Weights of a small contrastive image-text model: text encoder activation swiglu.
Rows from block 10 of the image encoder, named by matrix and row number. Rows with one number belong to one channel. Each number is 500 + 40 x the weight over its row's rms, rounded and kept within 0 to 999. All counts start at 0. Numbers have three digits each. After the name is the row's rms in percent of the matrix's.
# convs0: first 3x3 conv (encoder.blocks.10.convs.0.weight, 80x80x3x3), inputs 54-62, a 3x3 kernel for each
# convs1: second 3x3 conv (encoder.blocks.10.convs.1.weight, 80x80x3x3, transposed), outputs 54-62, a 3x3 kernel for each
convs0.5 163:579500496501499498452489403500500498500500500500500500500500500500500500500500500500500500500500430500488500500501500500500483500461503422491494501500500484499501312499719494795434530500356501500500500500500500500500499433370500500500501503500
convs1.5 177:520497490564503534501616500507415496449479500462507500502500509511551514481503495509500498493500597531537522362490491420494500429495500434499500499500456491497498500496500500291500514497507500518502494501498486510501499520501500503568487517532
convs0.7 126:495434491465484386433434498501501500501501501501501501500500500500500500500500500501502507500500500499500499503501502500500500501503502496369498491415376496479501450499500500500497501500500498496498496495498499500499472413483451500500501502501
convs1.7 175:494428435488420364490487463498507572499502505501502503500501503499524547500500500531646647500510508469490497464495511501500504501500504602557584500512502501497500510524504498493488500480519507510500505521500500511499513527515525526528533547528
convs0.9 165:500501500500500500500500498500500500502614513500500500500500500500500500500500500500500500500491495500483496462438495500500500492500499502503552500046500563505564506500500492279434500497418500500500500509500500500500500500500500500500498497490
convs1.9 154:499501496500500500449501507500503501500498500500500497500452499537497504509494504500498496500504505504501501510500501506604501495471489500506513500500501528555521500502500708541553500503510500500504499497484500500502496500499503474500499500499
convs0.14 100:500500496499498497500499498500500500500500500500499500500500500500500500500500500500500500499497486498499500498496482341480484488496499509506521513636550555543535497443485427500481345491468500500500501500500500500500481489480494487495477471497
convs1.14 147:505500502502587666501562612484475467500499498529502501503502503517518500502517505501415500500411452500437442500469500500497500501417500501500502483497500496497497514601500505522492500520497499500499501498498500500500503508532505510517506502499
convs0.16 119:503500500501500502500500501499402378482491500776645548500500500500500500500500500500499499500500495502500499502500500506503503500500500501500500232424418496500468606521554523549532498503502500500500504500502500500500499499500477497500485498474
convs1.16 168:500499483507500499495451437501598546501500492456470328500499501503478501495479500497510504500500530497497501450451500498493505493479498499507501471499498460500503409499502525500500434441425469498496484495497495500498500499502500498500493487488
convs0.18 167:500499500500498455500498489497456496500500500493496500500500500500500500500500500500500500496499500500500501501501501500500500499499500493352503498497499509677499507499500494233499449486500500500499500500500500500500488498499500497500501500507
convs1.18 176:501568496502523510499501499538575589565530530500500498544506505509530560499504523508507500572535519507516500500484500499536567500512539500436416409325478498500500497447481538506494447497447512530520503494502503499500476473475500438495508498500
convs0.22 145:509509499501500720500504515500504500500500500500500500500500500500500500500500500500500500501500500501500500501501500501501564501500500500428501499501502500502509501502500521237328508500472500499499500499500500500500512500500502500495501500500
convs1.22 198:502500441452499445577502497503580532505500506500499501500494500519506500494491500506531576505499534500516617494499507438404500491524460523500491532505507518508545459501459489492467497464501509501561500494494494490497500502498506542508548502513
convs0.23 168:500499491500497497500500503500500500499500499494500500500500500500500500500500500500500500500500500500500498500502500500543592500500500500500502499500499443496494493500507498501505462503508500501500501504502501504503500500496500500495500500498
convs1.23 142:497495500483496500500490500500521544493491500483507500500455500500474500488458420574500500499500500498499500500500510492489500499468507496503501498511511499501501504513500528520500503542508498531499510534511494503500539497500504488500509503500
convs0.26 152:536540500500486497499498500497500501500500500500500499500500500500500500500500500500500500501501500480483478502500500499500500467498500425501500483499501544563612461489500502501513501490452500500501500500501505500500500498500501500501500500502
convs1.26 138:453495505502571546525523503499499496476497489522508500502500500501500500505488502521509504500500494499500487501525513499494485521492500481470473495499502500500503500498499556500494501500495504517502522507553541530502500534504499499493499498499
convs0.28 124:511501500502500509503501500500500500500500500500500502500500500500500500500500500500500512500497500463425500317476500461473497497493498485491500498499420527498498502504528499498495498477498502501500502501502512507505501469375499499433501499500
convs1.28 148:501491504501496531531518584504480499500500499503500500500502503499502499500496500500500502618551501704501503495483466499494485561523501570532500503501480502508501502500515509500581541500532500500500500500500500496493496500500500500501502498502
convs0.30 127:500500501478498500217280501499501501495500500494439500500500500500500500500500500500500490490499491499499498499498500500500501500503501503500508156480500387463502507505507515500495496504500503500500500496493497494498502502500522505503499500500
convs1.30 118:500500500460411452499500500500499498492499500527520500519500525506510507511541544500502500499500504512504500500503500500508504495494367461500500476494498496481476523504499489484408500497499500512500500502500500498500483496501500500500499500503
convs0.33 126:499500500499500446500499459501500500502500487502500500500500500500500500500500500465500492499500498500500500502501500502514500502502501455495448500507278503506379502500553481492525487406500498499500500500500500500500501500501499581502501501508
convs1.33 163:500500494502492499501502501517513517507519564495494498500500500498500499500502494500500500499500500494497496515500502504483499500490478529499500502500500507509536500527515499495500493497481514522541504500518512500500500498500500499500500498522
convs0.36 159:500500499501431480484444500505510500500500500500500500500500500500500500500500500500500496500498492502500498500498500500500499500500494542541503582503261509500305493517508500551506502519198500500500502500403500499314502501530506500500501187380
convs1.36 221:540764504540514500493499488500499499513513509495500500497418495500502554487502504500501500498500483502503499500511492505501505501414501499489508454435499500528595500500654500489702498482525534505506501502502511500500494500498500499500475500498
convs0.37 133:499500500396454433489471465497499499491499500502500503500500500500500500500500500500503504499500500476479441509511511471477470473486485491426471500487501499501523521508510500499500490488494500504512499500500502501501501501501483493499503516522
convs1.37 007:490497483499500501503509507500498494536504504502500502498499500500499500500492488501503504504501500501493500519499500497493487497494500494494496495514500499502503502500500499501499496500499499500500509500558501501501523541510500498497513504500
convs0.39 142:461492494398500505493496501500500498500500500501500500500500500500500500500500500500500502499500500500500500493496494500503505581504501500498477172497712520281505499731498161500864408384501500500500496500501494500500500500516500500550405457499
convs1.39 168:521551631500500537484470496500500500514516518500534706486503501500495506499498497501495499523500503531500543489590500498500556494509499494501496500499514505512503487502494475504501511500509500524500499506520489499500500505505476500504491494499
convs0.41 151:499538499506502500503503502500500500500500500500499500500500500500500500500500500500501502500500502500500501511503500505500499500500501500501442501524502507530501458377500500488509500500498497499500500500500498499499497500501342501505489503505
convs1.41 187:502552500550606513504534483493493485499502499523501499477500492497495488501507485500500500501504503500504500500598506487501539500500674540539561499499498514498482499506494519524501500543564501522497501502500485500499508500527499500500498498475
convs0.42 167:500498502483499501499497508499499500499500500500500500500500500500500500500500500500499497500500500500500500495495496507500513512498500488494500491499499494499244500484410547499482532505489499500500500500500500500500500498500500500500502498441
convs1.42 134:520507510503524504502500502468499500500501489500500498494526577496506564499505576479500521495499534498530581494581500498547563500500587503498484522500499501487499499447501498461442505499520498502500492500477483499486403501515480501497497472495
convs0.48 166:490492494363483500277494497500501500492500500500500500500500500500500500500500500500500505500500500500498500500492499500499500500500500501286478501495362504494501501499508500499500622528506500501455500501501502500500500474500500500500508500500
convs1.48 185:500500502478500500412498465500500500501499504505521531496483499493488487500500501500500499503506501501500500500500497500462480500499500504501501511501506499497496493500500556500500549500514493500499520498542500543553483483498498499502500500501
convs0.49 240:489500500469496496485498498500500500500500500502501500500500500500500500500500500500500449500500402500500500500500500500500500498493500492483504494498500493500506500500500500501500499500500500500500501500500500500500498496500496500501496498500
convs1.49 171:434499504487501495478500445519514662515497730497492498501500500503498504494499502497501525503500505475493503497500500500550501500521499495499497516501496500510488500444501499493505506488507492497502499505503497500500499506500499500502500495504
convs0.56 159:499423500502500500500500500500500500500500500500495470500500500500500500500500500502503503501500500500500504502500500489486498506500501500299500440347498477477501535526512500501500501518501500500500499499492499500500500500469497487457496495494
convs1.56 204:519504563540486494516500489501495498492500486503504495492538527507509489488500493502498492497495496499487500499508500498600500473466500509498494408500482502495468504483500616558506499525501500503500513498499501500454498511460418453385438457483
convs0.58 218:500487497498493506500500501500500500499500500496500500500500500500500500500500500500500500500500500500500500500500500500502504500504551505497500561501501522500423500499503690508496561499501498500497500501500500500500407490500500500522501500504
convs1.58 097:661531500500501495489486499501502501494499481490499491509548499500506500499499505500494501499502500502503499480518500507541558497504504496500500483536591499501499501500523502504512500518506498500498499499498500498498551504513500500497523500500
convs0.59 135:500499500499499500453489500500499500499499499499492468500500500500500500500500500495499500498500501500500500495500500489500500496500498402500500480499495440500498499500502459501528418500597441491500498482500494500500490498501486495503453495525
convs1.59 222:534505498498456499457402403504504500500487499501575508495445501495501499500496500457498500500499510500500512464499506474374502457291510524514504512537502499502496500498501520495495504500471503496500500500500499480499439500516472495508499499504
convs0.60 053:522477500544498515547452500501540502501546533500500500499500500500500500500500500499500515500500501503509542519504501506513518502501684540543643482501501470534577473495500483501496500500501496470502497497500500498500494497509495497622504502500
convs1.60 009:500500500500500500500489500500500500500500500499500499500500500500498500500500500500500500500500500500500500499500491500497498495499491500500500500500500500500500500500500500497500500500500500500500500500500500500500500500500500501500500500500
convs0.61 174:501500500503500500511501496500500500500500500500500500500500500500500500500500500484361489500475499500500500500422497499492498498498499501500454501500447290499377500313502501490500500500500500500501500500500500500500500500500500499500500499499
convs1.61 226:672499502503499500490492499499480495495500496501500491501504500480500576500500500511559513512552533492564535505500500585503504495501493499500482453499499492500488547503503499499484500495490502496495498503500465483501500520582500499513500500556
convs0.64 157:419500500500500501500500500500500500500500500498500429500500500500500500500500500502501501502520508501505504500654500500502500500501500413500501435463476365396410505500500498500504443500501500500500500500500497499499514512512512544581503503525
convs1.64 174:500500500490494496488484497501500500500527529494500500501498499501500486500500491500500500501500519502510529498508501497472499492452462506516510500494497500478498506540560498497495275329483507538500500499499467496500501510500500511501514519508
convs0.66 147:498489493500495495500500500500500500500500500500500500500500500500500500500500500500502560500500504514500507486500500500500500491501500499500501495485500492500502210500506486494501308498502500500500500500500500500500497499502500653521500681589
convs1.66 135:500499500500498501500501576494492491500489498501479492498484492502510501499502494491507500490504504503509486501500499500503495515499475501503503503558500497547580499525530500514500513502500505502496500503500499500500505500500536549504497499501
convs0.73 221:493500500500483498500500500500500502500500500500500500500500500500500500500500500500498500500500501500500500500497500500756497500500499458434499475385500496499488503503543630236542498500498500499500442500500500500500450496495487453499497497499
convs1.73 246:500498500499500505489466469500499500487501500498500490501503494501501500509500504541568543557533514502503546497500500495438507499513488540513506495504506503501500488500502500500500482511522482504493501521492489504500534504500501500508505500508
convs0.75 136:499500492497497478474483486500500500500500500592729778500500500500500500500500500513500501519500500499499500590531503500499501497500501496551499473498520491562511487499492500530528489502441500500500500500500502502501499500504500500500509527580
convs1.75 006:469489481483500450502502500501500501499500500500500500500502531500512500500500501500500500496500499503500499500500500499500505500500500497498499499499499499499500534818509500505501502504505500500500499498502500500500500500500500500500499500501
convs0.76 174:500500511466418500498498500500500500499498498487351386500500500500500500500500500500496500500500500500496500500500499499355500433357501515500499477477495498387364496769500505503601500291500500500500500503500501501500446455487500479501500500502
convs1.76 196:567504501502496496500521504499500497513509500488505624465499508511483501502517500520520542549590622523503501489442500501493503511501504489457396302325384498068415530505500498496497531469505499495499504465469498501495493499492509498499500501501
convs0.79 138:481494491499497469499500498499507529500500500523500500500500500500500500500500500472500628483499505500500500500500499500500500500511500518503500536500441499500491494500499500501533500501501500500500500500500500500499501506517500510508500513559
convs1.79 013:487493500501503504489505497500500500499500498497498498503493499507500498500500497500500500500500517500507504499491499502501500511503513500507499533507500502509506502498525502503561529532518496500500489516500500501456501492499500500495500500499