From a checkpoint of a small contrastive image-text model.
Model: 4.69M parameters, 64-pixel images, encoder norm groupnorm, encoder activation hardswish, encoder widths [48, 80, 144], text encoder layers 10.
Data: trained on photos with spoken descriptions (Open Images, Localized Narratives), 20.4 epochs.
Rows from block 12 of the image encoder, named by matrix and row number. Rows with one number belong to one channel. Each number is 500 + 50 x the weight over the matrix's rms, rounded and kept within 0 to 999. All counts start at 0. Numbers have three digits each.
# convs0: first 3x3 conv (encoder.blocks.12.convs.0.weight, 144x144x3x3), inputs 114-119, a 3x3 kernel for each
# convs1: second 3x3 conv (encoder.blocks.12.convs.1.weight, 144x144x3x3, transposed), outputs 114-119, a 3x3 kernel for each
convs0.0:500500500500500500500500500500500500500500500500500500500500500500500500500500500499499488500482451500500501500500500500500500500500500497498497500503500502501498
convs1.0:378478500413497500187493501415476502453486501487496498500498499500460490380435477560539502506500533502500502497500499493500500498497498503500515500499611492499522
convs0.1:501500500501500500500500500500500500500500500500500500500500500500500500500500500498500499500500500500500500500500500500500500500500500502501500502523500500501499
convs1.1:482499498481499502484497498520380546576498630551296517503500503504502502500503535508500503497497500480472480501501474503675498501616499500498500500499504500501500
convs0.4:500500501500500501503502500500500500500500500500500500500500500500500500500500500500500500500497500500497499500500500500500500500500500496500503500500510500500502
convs1.4:774728906314490509498861999500500499500500497504500488500500500497477500500500500658506502497430498501501497486511500497506500499502465502501501502501503522498506
convs0.5:500500500500500500500500500500500500500500500500500500500500500500500500500500500500500500500500500496497500500500500500500500500500500502505501500503500502508500
convs1.5:486500500500507511506507657499483494500480479511482493500498390498500500499545489499500500499500500500501500520518504547528504507507504499483485500493499498475488
convs0.10:500500500500500500500500500500500500500500500500500500500500500500500500500500500500500500500500500500500500500500500500500500500500500500498494500500499494499493
convs1.10:500501505500500500495499500255494500498500502510513507472453499500500492500499499601506501521498499646499500446490496496500499496497499500500498500500500500499499
convs0.11:500500500499499499499500500500500500500500500500500500500500500500500500500500500500500499497500500319497499500500500500500500500500500501514500516504501492504502
convs1.11:503500496502473480500499428481477494471500499499500500448500456500501500500500513500500500507702551502508499497498500500500500501500515500501501500500501494497500
convs0.12:500500500500500500500500500500500500500500500500500500500500500500500500500500500527500500518497487500500500500500500500500500500500500504497481501488477502491472
convs1.12:479500476431501422492488498493499495499501529468500505417489425499504425376446449472432463500578507518495480429451499500413502380201355500498486499485494583483500
convs0.16:500494500500500500500500500500500500500500500500500500500500500500500500500500500499501501499500502500497500500500500500500500500500500501500500504518497505501500
convs1.16:517499499536500500264503846405453500495491510228462503411493500446468469479325424496460380517464398474473502488490500501500810501515503379500500501499501503510505
convs0.18:500500500500500500500500500500500500500500500500500500500500500500500500500500500499500500500498500501507565500500500500500500500500500498500489499500493464495500
convs1.18:500500500500500500500500500500500468500500449500500500500500499500500499500500500500500500500500500500500500500500500500500500500500500500500500500500500500500500
convs0.21:500500496500500500500500500500500500500500500500500500500500500500500500500500500500500500500500500500502500500500500500500500500500500501364497493500500495499500
convs1.21:494499486504497499565515478479498497500528487443500500500499495500485497364486499573600510499499500497499500499499474500500501500501485499461501498500500497500503
convs0.22:500499500502500500500500500500500500500500500500500500500500500500500500500500500500500501500500500498500500500500500500500500500500500504501500500500500500496493
convs1.22:500499500500500499500500500517500500526500500500500500501504519503509510501500500500500500501501501500501501536508501505501500500500500500500499500492499500500500
convs0.23:500500500500500500500500500500500500500500500500500500500500500500500500500500500500500500500500501502500500500500500500500500500500500385497500500501502500500512
convs1.23:500448411496451000539492226501499451500500426500500491501445500463500498516500500500499589280500500194500501500500500500500502497500500472500500451499499479496530
convs0.25:500500500500500500500500500500500500500500500500500500500500500500500500500500500500500493500499500239500502499498499500500500500500500501499500500501500469490499
convs1.25:500477500887500502999495152652510493898500497563502498500502507502506526499500501499500584500500535496500500500501500500501500501500500500500499500449427500498500
convs0.26:500500500500500500499500500500500500500500500500500500500500500500500500500500500506499500501500500508503501500500500500500500500500500500500500501500500501500501
convs1.26:487692500500499562612539516506496510503499501500498494500500464501505500496500482497480491523504505505505500503511501500501497509538502498500500500500502500402246
convs0.29:500500500500500500500500500500500500500500500500500500500500500500500500500500500500500499499499500495500500500500500500500500500500500499502499497500498495498497
convs1.29:493497858500501504530127509482500267517496485638576510500499500494500551481499501511500505503502504500500499499500501500507575502501501500442480525518500508584490
convs0.31:500500500499500500500500500500500500500500500500500500500500500500500500500500500481498499505502501506500500500500500500500500500500500500500508500500500500497500
convs1.31:500500500500500500500500500499500500506500500500500499500500500590609524529514504500500500500503509499500500500500500500500500496500500505500501500500500500500500
convs0.34:500500500500500500500500500500500500500500500500500500500500500500500500500500500395500364483499500499500494500500500500500500500500500500503501501502506502510546
convs1.34:502499501547527495704538501505500502548451552677500662610501473502502495530582490448503501467430488511576570500508506505540500473477388506767500503730512494541533
convs0.35:500500500500500500500500500500500500500500500500500500500500500500500500500500500500496494470394475499498496500500500500500500500500500502504505501502505421416429
convs1.35:499498500500500500503485500500500498505505530492501506500503506500500496502500501502500492500500501500500500498550518490500498431419285496500502488426482494479545
convs0.36:500500500500500500500500500500500500500500500500500500500500500500500500500500500497500512518500502498500500500500500500500500500500500499528504496536492499514500
convs1.36:500500499491496500500500501500518499500636344500795196500518500512500548500490500500497497500500500500496499500500500500500500506500500498500492500494497500500500
convs0.37:500497500500491496500499500500500500500500500500500500500500500500500500500500500500382375500500501489550844500500500500500500500500500443506607501504502502506500
convs1.37:500500500500500500500500500500500500500500500500500500500500500500500500500500500500500500500500500500500500500500500500500500500500500500500500500500500500500500
convs0.38:501500500500500500500500500500500500500500500500500500500500500500500500500500500498473500501500499501498494500500500500500500500500500499499500500492499500496499
convs1.38:500500500500500500514499500500499503524499500524435500500479494500486500500480500503500500500494500500500500500499500500477491500497500500495500500500498500510500
convs0.40:500482441500500497500500500500500500500500500500500500500500500500500500500500500500499484500500500500500500500501500500500500500500500330418469498490416496497495
convs1.40:499498500499500488499500498500501499502503496522544502505552563500560552500545512495500500504502500510553508500500500559537502595814597445495496505505500545522505
convs0.41:500500500500500500500500500500500500500500500500500500500500500500500500500500500503500499500499499455500499500500500500500500500500500500500495500500499483497500
convs1.41:518500500493501528500453506497510541498498500499499500500500499520505500523503499511511502497516522469501495438490500500493511492475338485499500491500513523533500
convs0.44:496499475500500500500500500500500500500500500500500500500500500500500500500500500500503502468498495500498497500500501500500500500500500484555481511594512500500501
convs1.44:500500500500501500500500500500500486500502500501540500495495500499500500500500502498498499500500500500500500500500500500500500500500500500500500490442456500432445
convs0.45:500500500500500500501500500500500500500500500500500500500500500500500500500500500501505505496499499500500500500500500500500500500500500501501505498500501500453495
convs1.45:500500500501500500500499499500500500500500500500500500500500499500501500500500500495493497500500500500500500500500500500500499601500500500500500500500500500500500
convs0.46:500500500500500500500500500500500500500500500500500500500500500500500500500500500460477482501501497500472480500500500500500500500500500497500500493500499501507500
convs1.46:500500500500500500500500500500500500500493500500499501500500500500503502500501496500500500500500500500500542500500500500500499500500499489392500493438500498496497
convs0.47:500500500500499500500499500500500500500500500500500500500500500500500500500500500493482496389430499499484492500500500500500500500500500485493499500502502500500500
convs1.47:528520497502501498500387510489498500327499500390497417472496481498464420500500500504498503496494500510500483439394507502501506504482502497475484500454448505507496
convs0.48:500502500500501501498500500500500500500500500500500500500500500500500500500500500501498496501272497500500500501505500500500500500500500500499532475502563491495668
convs1.48:500500500500500500500500500500500500500500500500500499500500500500500500500500500500500500500500500500500500500500500500500500500500500500500500500500500500500500
convs0.49:499499494500498498500500500500500500500500500500500500500500500500500500500500500464500499498565498499500500500500500500500500500500500516502500508500487505500502
convs1.49:500500500500500500500500500500500500500500500500500500500500500500500500500500500500500500500500500500500500500500500500500500500500500500500500500500500500500500
convs0.51:500500500500495498495499501500500500500500500500500500500500500500500500500500500499484500489505500503504501500500500500500500500500500520500503506503503500501500
convs1.51:500500500500500500500500500500500500500500500500500499500500500500500500500500500500500500500500500500500500500500500500500500500500500500499500500500500500500500
convs0.52:497500500500500501500500500500500500500500500500500500500500500500500500500500500503502499500499500501500514499500500500500500500500500495496500500512507498504485
convs1.52:500500500500500500501500500500500500500500500500498500500499500500500500500500500500500500500500500500500500500500500500500500500500500500500500499500500500500500
convs0.53:500500500500500500500500500500500500500500500500500500500500500500500500500500500500500500502500500503501501500500500500500500500500500501510516500512521500500504
convs1.53:500501700499501533274486500500564500500500500500502500498500500500499489528500500498496496499455498504500500507500500500500500499498494500499497500500499512503512
convs0.55:500500500500500500500500501500500500500500500500500500500500500500500500500500500501502501500502500500500494500500500500500500500500500500500554500500505500497500
convs1.55:500525516499564546502602588520481496592507497500489438498492498501500498549501510484526504500500503489492500510315497500272495496494496502463501500461516498499513
convs0.63:500499499500500500500500500500500500500500500500500500500500500500500500500500500512515500500500500500500499500500500500500500500500500522526500501506499504504507
convs1.63:501492500499473503500345500442504492433698494461999494566857609689920514500552502500500500467496499507496500515500500498495498500500471500499501500496501475437473
convs0.68:500500500500500500500500500500500500500500500500500500500500500500500500500500500500500500500500498492500486500500500501500501500500500507501455500500500500500499
convs1.68:453449497479478497500501491578479516607252499608437553508500538501500502500499499499499459500499495480487480521801552501821567482459503503508500500523500500561500
convs0.69:500500500500500500500500500500500500500500500500500500500500500500500500500500500499500500500499499498463474500500500500500500500500500500500500500500497500500491
convs1.69:556631608532504501500501493500078500501499502512588501500501499500500474500499479485497496481497500485493485497501499463500490502500500492499501499514505499497500
convs0.71:500499498499500500500500500500500500500500500500500500500500500500500500500500500500500500500500500500500504500500500500500500500500500501509500500531569500500500
convs1.71:553490841496498483441499489493328504437497531467511498428500418499500495497476401497494489498489485501525499500498436505519528525535561495500499504500542573503594
convs0.72:503501500501501500500500500500500500500500500500500500500500500500500500500500500500507500500503500500500500500500500500500500494494500500502500507518543500512500
convs1.72:500487500500466498500500499500500500500500500497500500504501532507504503500500500500500500500502501501502500503501508500500500500500500500499499487500490500500499
convs0.73:500500500500500500500500500500500500500500500500500500500500500500500500500500500500500500500499497512500498500500500500500500500500500500483500500500500501501510
convs1.73:500402310502500488544494475509501424604498490501422508429498499501503561500508508494524572445504472493499496500499505501499489500500456592579504546499501511499349
convs0.76:500500500500500500500501501500500500500500500500500500500500500500500500500500500495500500500500500500501500500500500500500500500500500498500496501500500501500513
convs1.76:500500500500500500500500500497500500495500500500500500500500500500500500500500500500500500500500500500500500500500500500500500500500500500500500502500500500500500
convs0.80:498500500499500500500500500500500500500500500500500500500500500500500500500500500512500500500500500500499500500500500500500500500500500549504392743499249500447464
convs1.80:500499501492467491497499475498487499500498500497497484556500498494461493444473492506500513141497500500490500489506933500713505500493503484501501500594557539525504
convs0.81:500500499500500500500499500500500500500500500500500500500500500500500500500500500500500500500497489500500486500500500500500500500500500499498499500500500500486500
convs1.81:500500503499497499506500504492490345555648501501497455491423499485500500485500499506508509494491496500499500500501505504525523502502500501500500485496500416246495
convs0.82:500500500500500500500501500500500500500500500500500500500500500500500500500500500500500500500500503498494494500500500500500500500500500467498481456499500499500500
convs1.82:492000489495504535477504520505499480500488500554500500499500504483415501371467419598713640507500491501465451493499497634744499645669510499501491500500502506504401
convs0.83:500500500500500500500500500500500500500500500500500500500500500500500500500500500500500500500498498499500467500500500500500500500500500500509502498500500499500497
convs1.83:501500501501501500500500508510500500507499500501479498500499500501500501500500500502695526607556500500500498499500500498500499499499499495411499500490500496500496
convs0.86:500500500500500500500500500500500500500500500500500500500500500500500500500500500500500500500511506517520557500500500500500500500500500467499501500500505500500500
convs1.86:502482486496499500468411108502619501501499498506581499501475500500462500528498567551524530499499499486500497469500501426488441475422467470501499485500331503534500
convs0.88:497500500500500500500500500500500500500500500500500500500500500500500500500500500500500502500500500511502556500500500500500500500500500501501499499496490500500496
convs1.88:524444496722224360616362465499500798500500544500489503509500504501500500500780500507500500502500501542530500431376448475494500500500502498499500499500501491499497
convs0.90:500500500500500500501501500500500500500500500500500500500500500500500500500500500507501502500501500500500500500500500500500500500500500483500489494500500496498483
convs1.90:510500487503500498329329501500528501517507506503500499542503524504501500500500500500498500478465501500500500500500500499498490484487415501667500501501500500428500
convs0.91:493498500497499500499500500500500500500500500500500500500500500500500500500500500500502501500500427500500489500500500500500500500500500500500503512513511499495500
convs1.91:500500513500500500500502506487490499536500515500500500491498500434500500500500502499500500500502502501506504500501502483497499496499500502500500499500493500501490
convs0.92:500500499500500500500500500500500500500500500500500500500500500500500500500500500500498500500500500500500500500500500500500500500500500510506498499500500502508506
convs1.92:497500501497500587749500568427515500631500503628500553605500498503500502500500500628581524861524527564501505500502509447500502500500500499500500500500494500500498
convs0.93:500500500500500500501500500500500500500500500500500500500500500500500500500500500500500500547500500499499500500500500500500500500500500492491497464474482500500499
convs1.93:500499499500493499501511500518531547502610518484501493484500497499500501500520503505512449528504500500502500499500500500501501502502501499494497500500499538502499
convs0.94:500495500501500500500500500500500500500500500500500500500500500500500500500500500502500500501500500500500500500500500500500500500500500481497500483500499407483500
convs1.94:496482501504500500485562499497404526500498506500500501500500501503500500536500499493501522578499375500461484500505503500489457500481493498499496488500500500532511
convs0.97:500500500500489500500500500500500500500500500500500500500500500500500500500500500498499500500500500500500500500500500500500500500500500514501500497493500497499518
convs1.97:505590507500500597500642503487503522494501500500500499501499500500499498500500500501490487500500500501501500500500500500500496474472491500500454501502500539521508
convs0.98:499500497499500500500501500500500500500500500500500500500500500500500500500500500500496501503500506497453496500500500501501500500501500450500495491498495490563515
convs1.98:500500500500500500500500500500500500500500500500500500501500500500500500500500500500500500500500499500500500500500500500500500500500500500500500500500500500501500
convs0.100:500500500500500500500500500500500500500500500500500500500500500500500500500500500500501501519641569500502501500500500500500500500500500501504493500500500500500502
convs1.100:500499493488463499500500536496463496501498501499498499482500492496500490500568504502500500472999498501999524499500500501501501510507515629574579497488500500499504
convs0.106:499500500500500500500500500500500500500500500500500500500500500500500500500500500500500500500505500500498500500500500500500500500500500500496501500499499500502501
convs1.106:496500500499501509499499499417508500495500500501499500500506550493499514477497501501500500501500500500499499500500500510510506496499500500501500488500501498500500
convs0.107:500500500500500500500500500500500500500500500500500500500500500500500500500500500429490489350500500989765636499499500500500500500500500445500500500500500500500500
convs1.107:500381378500497496501499460504489453500499501500500501500499498499498344499500499499493495500500500499500499431500500500500500518513502501500501500479492500500499
convs0.108:500500500501500500500500500500500500500500500500500500500500500500500500500500500500500500494500501500500500500500500500500500500500500495499515500500502500504507
convs1.108:495499506501545511500500500492499500476494469507507500500499505501500502499494500500500500500500500493499499473499497530529626491495499520507501504504501509506601
convs0.110:500500500500500500500500500500500500500500500500500500500500500500500500500500500500500500500500499500500500500500500500500500500500500500575507499501500499500500
convs1.110:500500499503500501501500501500508501500511500500503498502500501500500500499500500500472500500501500500508500500498499500498496503500500500500500500501500499500500
convs0.112:500501500500500500500500500500500500500500500500500500500500500500500500500500500500500499508500502501500500500500500500500500500500500500500510503493501501498501
convs1.112:500520625493495500405495500408500500495495500668538502500454500526498497500489495499500499500490500500500498499500499501501501507509511500523493476501495500500497
convs0.116:500500500500500500500500500500500500500500500500500500500500500500500500500500500493500500500499500499479499500500500500500500500500500493496499500499465500501488
convs1.116:431500497427468520502502999500511512506539502609523501498498492494496498523501509500483451434287360495493500500502500500495500510501502503500495500496433530498412
convs0.117:500500501500500500500500500500500500500500500500500500500500500500500500500500500500500500500500500500500500500500500500500500500500500500473500501498501505500500
convs1.117:501489500501459500559500625509503500511501500500491497488441473501499501499496500429504503471356498506498500513501500500422493495493492493232509499495497368496448
convs0.120:500500500500499500500500500500500500500500500500500500500500500500500500500500500500500500500500500500500500500500500501501500500500500503500495500500500497500505
convs1.120:500504506498501501500498500497509562372502625498492500577621844495501500214444488472384500505467496523500500504541501506503500514500498511510561502517502521501501
convs0.121:500500500500500500500500500500500500500500500500500500500500500500500500500500500500500502534999503500500501500500500500500500500500500500500498501522503519519613
convs1.121:502500485500500493499498486496500499500504502500502500489500479503508500500498500492498995636500498570537500494500499498498497500502500512515501507502500504493497
convs0.124:500500500500500500500500500500500500500500500500500500500500500500500500500500500500512503500500500500498500500500499499500500500500500504539505515513610500500526
convs1.124:500503500500500500503503501705790502685667507497496437501500500508555621509511514501501500500508500628498500493322500474320495481489496500469498524497512836529915
convs0.125:500500500500500500500500500500500500500500500500500500500500500500500500500500500500500500500499500500500499500500500500500500500500500108266500651500501499499500
convs1.125:500485496501497501504499483501499515505508508499475499504500496497500501411473472500501505500498500500500502499500498500501499502501500502500500501501688502500500
convs0.128:500500500500500500500500500500500500500500500500500500500500500500500500500500500500500500500500502500501504500500500500500500500500500499491499500500500501495415
convs1.128:685500496503497500499500999439500449356511474491500502500498500499500501499499500467491498495499494420476458499492500518501502517504508498499514499493506524500500
convs0.129:501507505500500501500500500500500500500500500500500500500500500500500500500500500500500500500501508500500501500500500500500500500500500500494500497500499500498500
convs1.129:500500500500500500500500500500500500500500500500500500500500500500500500500500500500500500500500500500500500500500500500500500500500500500500500500500500500500500
convs0.133:500500500500500500500500500500500500500500500500500500500500500500500500500500500500499500500500500500500500500500500500500500500500500499467483500497488500500501
convs1.133:438499498500492491500499496844999595644499513658501501729500500484500500493499500500504501500500497494500500500432484409499498499499504255411495499499501493497498
convs0.134:500500506500500500500500500500500500500500500500500500500500500500500500500500500500500500500500500502514551500500500500500500500500500555500512514500501500500500
convs1.134:500500500497500500506503502500493484543500558512500502525645641500500500500500500500500499503504509501528503522523599502499501496446481500500500501509500500500498
convs0.136:500500500500500500500500500500500500500500500500500500500500500500500500500500500500500500589507500497500482500500500500500500500500500532500500500501707500500402
convs1.136:502496498499498488500500500514500498531500507517506500500503500500500504500502497501517503500500498500500499396495499500499497502559749589500494785907500500505492
convs0.138:500500500500500500500500500500500500500500500500500500500500500500500500500500500500500499373487500453456478500500500500500500500500500496497499500511500500510500
convs1.138:502498839499247489502434497488299449464500501373498498498500482500501498488498498549569499546500495578534500507502500499501500497446476507500518501471501502430499
convs0.139:498499500500499500500500500500500500500500500500500500500500500500500500500500500500500501500500497500500500500500500500500500500500500500500541500500500502500501
convs1.139:500478493517498479413501485493493347503498446504494449500459399498497500500501499357533605498725504500499527499499501500501532525542597500531514513497499505504500
convs0.141:500500500500500500500500500500500500500500500500500500500500500500500500500500500500500500500500500500500500500500500500500500500500500499494494499518493500502500
convs1.141:552494407489490374499499343606495447681500399740500471511516579502411499500393487501526531485500499464472497502526491814563494500500498506573502946503500499445502
convs0.142:500500500500500500500500500500500500500500500500500500500500500500500500500500500531526554507503504500500500500500500500500500500500500363501464501502500505501500
convs1.142:500500500500500501501500583664639513546748550486496495500500500500496500500500512510510503442397293151304476442496484497500500484484501469486486499439483500495499